From a checkpoint of a small image embedding model.
Model: 96-pixel images, arch resnext, norm batchnorm, activation gelu, depths [3, 3, 8, 3], widths [192, 336, 576, 1024].
Data: trained on retinal OCT scans (Kermany 2017), 29.1 epochs.
Rows from block 13 of a small image embedding model, named by matrix and row number. Rows with one number belong to one channel. Each number is 128 + 24 x the weight over its row's rms, rounded and kept within 0 to 255. All counts start at 0. Numbers have three digits each.
Before each channel's rows are labels from the 100 images, of 14976, where the channel reaches its highest value: "top examples" is what is common among them. Only what is clearly more common there than usual is listed. The data: retinal OCT scans (Kermany 2017).
# convs1: grouped (4 groups) 3x3 conv (model.blocks.13.convs.1.weight, 288x72x3x3, each kernel summed), inputs within the group 0-71
# convs2: expand pointwise conv (model.blocks.13.convs.2.weight, 576x288x1x1, transposed), outputs 0-143

top examples: finding: diabetic macular edema
convs1.83:123101131103097127131123129122120115128125102131096131112106127137125110125082124128121115103110135123110126173131118134131214146173150128137173157123113119129132125171088129141141124151144155133169088122116176183176
convs2.83:132163116135153075115093174133118150128114108074131151115145133162112137142127139115119112120129096113157106145120181122157105130068090101128125089135114155091118108107080124133145120133116133128085140099124106110121137167160120137123131148129174147162141093124147150137110123142154086115141126127118138153110123146148150150173146132125117106133112117100110140132119123102142154159159118157145133109143136103132118102115158160127136

top examples: finding: choroidal neovascularization
convs1.88:099130133143128159131147106113111115116143105141107114184121121138135131112156141136166153141124128121138158101125111167113089149141170119101127118181172130081140120141146116109120198135122186100150110112131083146130
convs2.88:103111100150131118123103143124118135129123144152138141128137123096147101144109134161135145124119126109111169111102106096148111127092131099156126138121138117148129126119134127055104098136128144121124075130113121140151078155161104101118125151099103115127092153105120128125124103101137103074137088135156144137107141141107071145117121175136128109139118163088162144119127118159140118109107138114123104145101135117118114112143132053130102

top examples: finding: normal
convs1.213:118155146161121102149131151138109136103103116118134099086165155100120155168139120143164114104186125111123126129143151178169134101110112098116121086118123113145109162137159117124115148112106110189117134156108117161161
convs2.213:109161112085150091115157096144119096148125149124120141116118099174115098113133132104152127126151103201122166166109176118135088114154145145143130113132152129112122143161141129113108119112148141131095113134088146127076118132074112106184102119055136130112114115156127139119141127110115120152138087109054106099112112157185160123099132111123118117130127129201118107149107161141130098162102146136138089148152089131150138133095132103105120

top examples: finding: choroidal neovascularization
convs1.163:154125131128144124183137129126097153173104154094126127153121147127151083097169126157134122126136121141124136118108105139099171177133187177159108131142091116101134074135135163152139153116138140124138125144159140119147
convs2.163:147151117092115114131122077117184133140123108131146087117139142147115133115117138163120130141098157164159080147103126108158115154143056140125073108116159150139153190133140103114139121111098102124106114129124109128159101147148128136131187095159169162154122102174137153118067165114087093089112128126126147148147135095115140153099155113136107138121161105094109093073126130131163102138105098098146132097115099106183098110159081131168203

top examples: finding: diabetic macular edema
convs1.146:088121107159160112120081137127164118125131101145179188112138140140116134130090131111149103134108120116149121103157120117144153184113113093136111118110112098136083133096121106081073125127105129130132111135102097106115
convs2.146:140092122117119125127131105120100152174124160143140157093117138129185115146125163168123193144135121116146080116117105108157164126154135120126121112120146138119147135146139131188117124114137128143108172106143144116116174152112063104123172120119129148128131124106143114085131162105109131161119120102101137122146064137105110147123152136118145132162079130140092120123145157128115093145128162135108134099146114112163111097182110082079146

top examples: finding: diabetic macular edema
convs1.215:133112128118199115074125097121123121098115136094156100121119113188143134153088121099120144176084147136131109098128144124126133161112096104153175143111168101140117141123132127110113126159123118108127124086116098140112
convs2.215:148088117111153125094130166144143130146135121135141110154149162109141142090104118110154096103127123135130152162118145174096128111181110162126135140175163100093140065156157108171108151138128157130160148161105117136109132111149139110124138129123124089138135111118142095119134097147107115126111101080126142153158118105131160155076128161096143113141098132155123125111111139157139104117107131129126084116094135127133103110172114154088185

top examples: finding: diabetic macular edema
convs1.126:117096110121087122130128127110109129099155143114121140133104132127104099124104133141147147141132116089136133171107118117099194149160140089110127156106114169129082114181137100114142155165115132099173134106142166155163
convs2.126:096064119088123170089145129112099123123124169104133101124125093154109095119107140177118137112149103088138123116150114146143131186113164107090138096118127144119136124152157087186127122079095164111136155118090128152089142154096158123158137099122154180131128102127128134115141137099172129147176146131106144174117124136129149139123196115127159119124129113098134146120140076143120090135116117122114157107138141128114102149092178116114122

top examples: finding: choroidal neovascularization
convs1.116:125103164157075162131128109121130129130107120130132118153120114141130104108164098098117122090071149116186129073128122161124111149131129151084092097156116139149124122116163122119126161125135142106100081109106119100106
convs2.116:111121116119117121141142119144166139131087151183134125190067143095110109137110139110102143157126166171143118144151117129137139065090119110118106139142134150103121141127133112125113148131155153119167095128132133138143153121139127103083131123130115115090155136152135151120136128128097155112125126116159130123115151140167121097099129144097165157160150153168083107149115109123099143109118152139165180114141122164161152130146077160100146

top examples: finding: diabetic macular edema
convs1.166:113099109118159123118092128121151107111121120146174158104126132192156124091116122134126147185089136131152116140171117085098141141109106103176186119124127129102119124103155122123106124184117124109111125134109124139113
convs2.166:142135134125122114111121127126145122100107188133169106114154128078102118173150163109120067146176155129090129110110140125155125147132059166138132127133135072115155120141120110132125152153133116162108126124147135154121163118103122102098162130143126100148089105123118155124093131113145141119181128131127110161111142145138106117162126138092123097145059153129115095176090123135186182117079110112152094125062157104083117130152147128114081

top examples: finding: normal
convs1.28:117118123071122097133136151108100175096122150138122121113157158128168102152130147125094103166162138122124133128181090137159102157094130125099128157122137132177122137117100158097141109121114128129144108126099077105097
convs2.28:150173128158137124124106145143144144092138143080139137123112145123148157158114208118134110157161111133139151118189109106155143130145148156145139127118111112141141116102132117156105106162111127112133120127098077113147123111118111166122129087129116108118187133132123125099140158139106096107125099116096127101103118135126123105139121101145166087149156096114144103071147118105091127111138143096114119130082114147093128116127120114155140

top examples: finding: normal
convs1.131:134179132161109105175155102160168146151157108125110116113098143136147139108105092131121116094103134145156103141144145156144125141095096165128121161107134106105139139101142170178110117121181140110107100116143116107157
convs2.131:119169134127142083111127139139108167122109132123081165116127135148082132113126146098113151145114159124106104107181140102145127119117126140138156093107107115107154151085118164119122151162139171116149106134115115089092108102106035120084148085153131110158124128186119119167109122145138101173121099091155166123130171096091104094113140139083137087125114088143111089143148118095129134071191086138128110115112124139147139124162115133122137

top examples: finding: normal
convs1.255:106137131140144137148146172137133154194133168133161128140124130118159113145147195134118119071118111088136120108117104185132093106144191163136124142122120150111135089128143107131130131114124127144148093125117134131105
convs2.255:128102130089163126137151102141105138154110127146063172119144092123111126113107165096118124129145091114096124173109115169100146087176115124095103146139157165136140143128148151131144161124148111149112146112107076130111114128127140117130116176111129091125120147140120143088131108107145134103123093084112139120100129124096188120134119114133115126075159110124113119131132119136110170096119129113123172140116128123111175132137127131124114

top examples: finding: normal
convs1.43:139127089102137110134181127150099135071126126152159142145119163136125138115157171106116125147150145160114109116083115134160161092129135123134111083156144142111150160090162140116108121158125125105175133136072121118127
convs2.43:109162165074153094140158117152150154128127143112128156150120161104138112141143111149118104128116142103124154100112124141121143139066063101127144135133115136144143130093149156097127101152141168098170133128177067098118126070128146131112131142113128087115131137170111102137146101147126128114109155134132097154111101151088141166148167103101123144132145130071151155094150130113114143123105136115139171140122145134118133144123058153123108

top examples: finding: diabetic macular edema
convs1.173:121112110170173136132138104106102113116150111112187109136144143141117112126165121109113150170124126154147155131178084087100104135126136126167170125114098136097099145138149152127134100200144129106108131131123141113136
convs2.173:160110133132172183139101178120125099108156140137097175126113122134111109156118149166119115116124146122142137124164143112102109084117117162118109176170150130133147124132148090152155135125119125095162122112087140172143135114162130134139160143127169162136144119148134116132135139105112179151176154130116124155066104117136131120198126105123136147144138113120178164081091109102160121156098131087148132126122122094131156120105131107120108

top examples: finding: diabetic macular edema
convs1.76:154116123126102109133144102119123106109159100121106125119112143122119099144086099145126146119136138124087121153107109123121210174162126114143140175113103139139102115190122121119136128151136135121183130132114162174155
convs2.76:090168151118135130093162155169127113132103124087078161153115079140130121131117133124069139124117100137126154166109182138167132141118121136116101091141170129116165148128135134170146065156144138120153125134136150132082134132128087109131106122154156135159142136143092163113113139099133141121185130151113129129137141088117104142155158075126139111096110073184116103134106097133112114160141101101149103112127145166145138097141149157135131

top examples: finding: choroidal neovascularization
convs1.190:115118139119095143161121121147113144146185088132128118129151132095107140121132169184101145104139128112080149135153135117135138164137153124124100106142152155155175108147094184140171120112113103149111137158139155118161
convs2.190:124135106108096139079108117083182159114152152168143138115112177162129125117114137156130128162141126099093121134120093132141123158077121156124130088073121095129125126148120108082105082125121120160076139100117142140139128131100130145160115130153163133087159104141137119129115126105132122075143127131143124120107089101090137092160069127159126097118094134136151116184153142141117076119138131138095127112157092124121130137162127130090108

top examples: finding: diabetic macular edema
convs1.184:109101122125182134133125126139090107114127131100192107122142147192127112139126103116104146176117137170129147116154110101102095154131116125177190122101143115089120105122164135124134119161126120135118125099115132110120
convs2.184:154107161167148155129064128141103132154096090147108145149160117111155121132136118105125089132113146117112102115151126138123107127126145151148126136132138185121113081138133126112163115143130140134147148131090125151107130115110127137100132107186142144108125112138144092109080137161146139129117110110126138137101112184128122143194143095091087130161119134128168114093125088151164136136119087141090137131110089152113102132147155079116098

top examples: finding: choroidal neovascularization
convs1.182:129125115132135107161165116151128164164184130111106121124137128122119126156171118145137108099164125137123156166108104128118105112134178169144143095115128166136133096150132141110151122130216162137151138141159140116134
convs2.182:134139101136109162169091146087139118144145152126150099138153138153116127145160143158151186172131109110153089131126104112137112123144120157130159127149117112135100126153144086148130117107101131090133114139143105102162122151142140165139093092091104099123114106146150114142105133096133133120106120111141149207136111125166099121153118111122132101094118121161166147118140122158145129128125124147159112102142090153187094112113090162115127

top examples: finding: diabetic macular edema
convs1.137:130122108136115114132094115139140113106155106101106104128111166124111107126140137144119141146124139094100137192101109112102196180165119111102152162115144137123091084152145110109133143151126132092147112135088149169142
convs2.137:074122147153114124128138110150127148145113133105109143145113107142104040104092125075092144106139110078133106129119102146193145146129161112114120147150106122120162131148097093175123108130099126119159147109139133086122125140097151125139130149125138143118116102153106103137146152140088147125151143170129120107123139111105130164130162180108111131104139101110122108134148131100118125173145172111136128139127109136121127127124117087116152

top examples: finding: diabetic macular edema
convs1.154:113127114153171129142130125109099111107138160150191095109152114169116114113116162132134150173117136157139112137160106100113099154139102136184201119109132127102127110151170122136128119163116139136114107136100142103132
convs2.154:128147181152131098119166133130110144129150082113120124098114118135148149139129108136084136115107098063131082146144146123134141097140142134141113129161146138103099086120157128140147140145092107131149130074163127136092141136142104111077150165137109104116129104116133144117136156099104149141126127096147123111131136079158158141134138127114150147178089157122108126118139133119107112136093133119121143126095117131114112070166063125097090

top examples: finding: normal
convs1.242:094117144110106128125111112102096098153121122111127122123092085130139123122117141134129123097152079150090110107133061125131079113104104123075148155136105151129108108127112133124123093118133079101078101095117098145140
convs2.242:135165114154127124135162157107164119129091138143121119101131139144086146158143094076122143140118126124154120137130087141065068136152148151110123101133141137147160147132188134089139101105152125116154144124121130134143102123145152152111105133136071157100096160133102181140106185093115072176140153102169135098147171097101131076110134120131117143132164164123110107105127118132118146136141142144110090148127075112075123090143145131138100

top examples: finding: diabetic macular edema
convs1.196:114118119139162097084128105130112098063099115109123133119121105133135130164088143081109131122138132139159079114092109121114108125123112137155117157114137097091128138135144130128093110117107156104117082084099087096155
convs2.196:190142125143117141116113136113127126133122124141112119110122120128169169135100115112154157122096122147138119147138113098096135122130130160170119084120120191175089099119112135158137162135132130091149119098125170125127128107112127126131122155141122158111128157121090144135127129152135176134100136104156143158141145139098123167171095155151136120127162147122115165141149109107110095123084098128101143109118107130128097119097124119143099

top examples: finding: normal
convs1.222:119130138103124106123133133149187145127129148079127101174107113111140148164161152138108094185112108113105115121157109142109121098119114150097133108125176159113127117113115089142125093121174129167133110100089105105137
convs2.222:114099116114083128078098176152138141157150173122112114116165152120134128083136106147120133111070163099105145104102121118155151112141086114102147105132110129144140069126165148121145110131134145173139155119113199137124112137154161172123118138115097140157125113099130115141116137121085147131088137100101137157126096180086135167124133114152115136129119106137101116105128113143089089133129075110113078099174158100150115120110134177183155

top examples: finding: diabetic macular edema
convs1.105:111147111130124094145124158112105118103127108106143080104113138103108083163135145132093102131075114116156068138120128084123129130124114131094125127076106075109133134147158141139138099135148095090110116151167114134138
convs2.105:106116134154186094108117182130133180096087130151108172131147127122148105137136140122127120138159132126097159127168148134132131095129111114109082089190116136146154109150123156102154139128158169152118208110124125085128137145100102119129135117123140147162152140105118091112142115077118139161088113124135132150137143082119137123149155154101108140145124142165082139141117133133140148150120159130088143115112144205104109142134105124097190

top examples: finding: diabetic macular edema
convs1.114:096127144126105109119124099107115118105178138111105127146107143137123123125109122147147137118135136105129120167118131127114208176163128114143156159139143134110126120170088099103162139153114136113165116110109179175168
convs2.114:102115122120133151084106117105108138097131094156145097138123121146150102132135065143100139138118124104086091141094159148130131156113150114170116126121118162140104134129105101162123147153141142151142151140107114130135131118109120162149143134122142147128148089125124152089164109130169136115149148124096109127169101150154073161156195106129101109147121119123071093114141139154141134090139133126117162150116143120149112140103172104161107

top examples: finding: normal
convs1.119:131102094105097097119084157123141125142090141102135092105112152104103114149119113103116122160123105114113107106114119093113135124103097134151113098090119112143185126129102134137114091133153059121114129141175133116080
convs2.119:092128128165109094159120146137114127135137128129111194067150132123113094102159167138172110138127175121116126155150164135112144097131113089108108086142110144133153122094098135117162123114113148105137099091115137139120196123113103133128087116146129133178146156164127147149129125092160124136153182102133159133119169159149162128144157141126127179125113096140144107170143153158159159090128113168118162153132149115141151099135106131100152

top examples: finding: choroidal neovascularization
convs1.165:128129121121126126184106089153125185171130126141103135121114107127125122118144119102110145172134123113127162121111106139116121124135155116116140129129161134128126117150134138117171125119184133126102214158162188100130
convs2.165:080126119134070130156133141142133103167118118125140147089090111135112175126118121194125153080084132098116098136112171101167112161126148150151125111099131121114081116147157109084090095124158124174127119130143111159132126134132128133132116116127102104121142098127150123128103193077099104158136148118159132125183075129125128113101129130142143118096087151130118116162149146136147098126132125108176129142156151106115142119158104208149103

top examples: finding: normal
convs1.134:095127135090090144149113100161176095181118121116162132114150122146147148125148093128111097114110116164156161124149179183140149114133149148106110113154118099110135134107113162157144125136143100105108081108129138122141
convs2.134:125119116107133114097117148115122112105157113140074115118137087156129157156105150174115095125129149139101127141104136081141136172143114145100136130148103124133089126135096174138127139150105127122103126126098082091128123127067080123137131078080135105089160109163141108164149114113106122131126113142122180133132132099100152098100159141139141151121104122113142124157107133097094123104139150119086171144136128114085128107133126127126174

top examples: finding: diabetic macular edema
convs1.212:105101127133167132118117095102100146117134145125182091109139127169099139110135141123104158187136132159133130121190135101114137155101142142166197121129115136115146115132168120118146105181124133139094121117129128116136
convs2.212:112131154144095159123086115084144146110108104102101138139132144129152114167112131122115151131141128145089112121171122123122171080145104147106146147136131135135091136112140098108158109130131164114156110153088089113127141102136140090162130131159110134141176074163119117115112157173097112108180128116130152131126130132169119133163085136081118108143110132154111142127134107136151143138126144091152136095113095120113025160138145111127132

top examples: finding: normal
convs1.7:102159134111162117158122159139096168103116135146159120163141132151175143132134170153123099117144137150106138098122117082122135134108099125115131095108090164137181161127128137089126151138112103091178120128098149103140
convs2.7:147133112087133137141147071133091116162099113118127156164088131132163125124168143144113124132148099139116130121069103154143147096109080129076149112144102139083110101058129155096162108132119155114115094134103080110112115081117188120140120109089129115116180150119133113154139116141131091113133136155110159120155151133108127181107139118112110150164114119107096129109134084130103140119163080141119163124108123163134133119140138118150121

top examples: finding: diabetic macular edema
convs1.156:121123136121185132131145104133110118131138146111160090121135135179141130136109122113114142203125120167138114110160123105084124141133121122166194165141132106119121102114195105122116128163127114112122110110139105104110
convs2.156:145120109136116113076131132121105105129119138121159089140150142121126119105133130114108107081137145150108154112098113127129138096145105095073129102122149133117117119113157133096153147185115094164187128141126123124081107119132142133093078124159137103145152092119105119141131100120132093147148122114124134132117097077151131140107138101067119081138150156144105114087153129120120129161093121179128086123127111129121124113114168152100108

top examples: finding: choroidal neovascularization
convs1.183:105127136143121151145169134121143156144152124136151121062099137135135111128152109165113135098146115125148181133109122142139119127095160137108125133148140165131160169153153129163181101127174128128121171172091132158114
convs2.183:151091108140112140114120151151112138114137177132153080132099079131099138138111169107111091114115132047085145112125147104128133103120164110093146111097097119195122137128123168119156146137166148147099124135125139114135102121061143118099131116109128126103130126113089091164101129105122138158100152149126166119148105134170117164108082117144078122131139143131110121113102116125126120128151097165123127098103143126133126143119120109130056

top examples: finding: diabetic macular edema
convs1.198:106124154098158118092127084132097113131101140079143128077136134185115139170114120110138128191131097132138127100144163131131114187108117118149160137124131087142101136132135099115117131152112142139161121096123095142130
convs2.198:106144180122180126103132164124100138147110113127116084201114082076111126163119121120124092120106143129119106090096136127161139106157103138119137111120090097146151095148119088146117105134133117116106118129105143125120128136122150146136099149116136129121123142118141091139117112137166092140150088126156147084137126135121111173121160163156172179137108122132143077117097124138093109144146154132105075126095178120155109129148116158113131

top examples: finding: choroidal neovascularization
convs1.91:136139182139093179094154130119076127116184136140096166171117144163145100113149144149135158135146174129160148095115115157144138158106139127109120113130166143138093119126146134112113162117121170126136134105124108129143
convs2.91:190131103142114107156116111115154099120126128086109105112116121046132139124164116130120104160139095080146106130183114142116146126122105118110079101100117085076147122132135094089112132141123126144140121088182133101120126150146117121089111172126146147117127125105145132127090135147126096097106106129156148110161138106161114148102080113163077111111149098153144128097103140128131074169150141136135061117131108065161101109151128162137074

top examples: finding: choroidal neovascularization
convs1.96:153130125159144171107154135096154123112164122124115148128159133117116127116159143128154179145163119101163136132111107144102095134136153110135116127186186175109100141120114127099139167142111133118123084071129139123146
convs2.96:121119123139153098118175124136135135108096104104119120128111173101140189128126112115160122067136122155152128132177097122136101153168084106139122120144135102120081142140144116090134107157099132111108103133144148107161168193132139113110102065142116120122101096130086078155092140130172145087120149142147102102121138142135114113125111103144073146122109085107127148128160091122175143123138125133142103110144105109165090113136092159120134

top examples: finding: diabetic macular edema
convs1.170:079127135123183084087136113123123129140124150101141116112117105186081136118077142077119128141097133120148101095118136132108125160144136111147152139112098088155103140135145118115112130173117114124119109097100108127091
convs2.170:133137149104122140079088117142092157145104145121140116146151114131178158121100139113100179090114120189097114116123116098130154151119145117127135088128139134177095103136146133177078126152103123152139168137106110120079106118112078163121118171139088129120133142099103137128144143122105123109122142140142077122120136119152109144116122141085133117170129117149097144154149176166135137141168183089086130122134154181132170118156133159099196

top examples: finding: diabetic macular edema
convs1.141:115117116120133141127106129121116148107155095128106126131116146110099114141121122115116123119122117112131132180103108130092200160165118102120162198114118113116134102176114114117134121177120136156156118120110179176157
convs2.141:143141158159148116100149124098153105138114098116121120122147110128084164189096164117071128149115108147094111102104110113136150152148108143152096132112117111162102155132130179140146108145093141151157103136163126185104126126121091117131138120120087130104129128109138154105145123156069086094109151122154107160142151139110066183156166142125103096145133099149110124097135090138076165132141127108117115103163098134102121109139140139131172

top examples: finding: diabetic macular edema
convs1.203:123120120119159094108125116164142131105104149104124119152132082113143127110062156076105121118112138114144123120101111120122093119142122134139150180105161088109134111128155102107098104138094138099116096094087101090144
convs2.203:113145107083120153123137126124118169126120119165096093154098162122154156095106138139132089100157137106131130125153107079093127123125118162147124119114105117171106122091127140107114093120129137096123111107070144123113101126122134144130093150167140131117140104128088109157105132107139148128158106099143118163065080114138119124180099144103133134133117150130119179108145139110172060129143162156139177111117125138156142100108151147173087

top examples: finding: diabetic macular edema
convs1.153:099097095138178100100113112134121110141126108096136145111112093179118168127123145070115108172116142095099098138118128133142097128110143143134140114096102076134105150113124104080108104162117125136116110103145148140099
convs2.153:146096135144135143081132140137101175117103102116136127140124126123180108146125161134113176137124143159107109130130107139147178117079158121088139113110151119108118146095115141192130146146147101094165138133114108131150102123167111141076172147144110111129137095119119152126098087149099133137090159103082114123081126093090116138080137116106139123133152113151120090136150138136090111134136173119080124072102120096126148180143119098113163

top examples: finding: normal
convs1.219:112138104099108141103138165150174132136124113100142155121133150125108081131182185173138126141141135133123121114181088170155140115120129120135164137125086144121136138127146129198130136089123150150149120121102131111135
convs2.219:097124133103117113113165085127089094110106177088125147125103150170126095132122110086096118108092106163128108124142103138143140109160100127133141091135149105137113138108108114128133111155138101125141135114120119153163108145135143115135133147168124141157127111136146144117108104070124133118155154099123129117116163100083146091100152108119143139132117127109086181078118156130126145155143102131116104169111106093125152171089135139111122

top examples: finding: choroidal neovascularization
convs1.34:119137106132124068108147078094139113113127125171105098098106098101120110097153095144087062149142126105100143108138130130118163092100157119142123135136142117120169124108110135110117154131117108124150082148122144111095
convs2.34:107128123142115128174162130132146139093138138154110135087116127091133121161142131157158121130161151135152173085123118144146095123141088144116113128103158155126111103132139135143143129115132158116101133098125136149158162105118138150139107140123103149122149113147161169133124120115135076125112152159122141129175116140135183167161114108128112153104144086135112121160134100124141112122084107119122136120128101137107165136080121105119137

top examples: finding: diabetic macular edema
convs1.82:121135125084120103146097135118144123098159098113129121130131143112121129118125116150114105147133130094132093174112136118116207167156124118137171192115119087122126116145142106121154108150133106104130118136130173180163
convs2.82:138121131120129138098150116124109082122097116114115120164123097132133151140085138167120160124099133164133134123148109095130139140117141138175102119130077151113111135138133090139135134145150153148127114102132151162148138095143107127160135121106149107148167093139116145146105118087143098165135093130167142105161122100127081142098135099121129117177131123109159154132129125167113149093131169182152115094092113116105109132087073124111106

top examples: finding: normal
convs1.67:105133096126132109076148107124140147090114135176159092115157132138130119101168119163117094124131130138121123083079095111149129112110124137115127127118161148140119139130117118118114188111131187144132129107100186123101
convs2.67:139176129105101151129097145139142080105153146134119102135099157123123127081170158122083126089215146118109108136158114148108120137112111091141131166138146129110095139101129126138119106111122124134126099106144191100149174159165116143162122150136135157132150129152118120152127120149118153122108154153143109145132141132140159126140125138121179127116169161153134122106123117116151079119107135125175180131117142142157080155108126085133125

top examples: finding: normal
convs1.224:095154111123132113140180153134175112107129169102119159167134114106145098168188148124111152137097141113136107119169149169152121092099120133132117156136164183100137134141141083142099122106128121127125134148127122134132
convs2.224:112142135110107152166157153137128147116121144118117180127091124145108132135142094094140123103059133156143120131106117132147134167111115128128077136131125099146143132124131180115098090133153134116103136128118103138122124092146123113097152107133124041128124121163138119144120094121153116118158165131129148106165159134143132138120135131116111149085100102153112159136127124127148119139137163136105099103114102099096110142159131111148109

top examples: finding: diabetic macular edema
convs1.204:111123120135170126131130103130112136123104159097167084124132130191098153144130137127117132189113097140130110098165129115122118158132117142177192113111125113169102152140183102126117133161113128130116113101147134142140
convs2.204:130128106119112123113112175121075137101108152158133134118104132167111124126110135118087177099127112139097119103119121136114126107147116099140137145118166149138145131109124126148122128137170065094162144102152085092112128142131101096095108147109167074135138139098148117111160133150110111125140129119153151119136136130083120158143144129090161154136146136124142099148147150147129140169154135123107124157136157142128123094100105121084159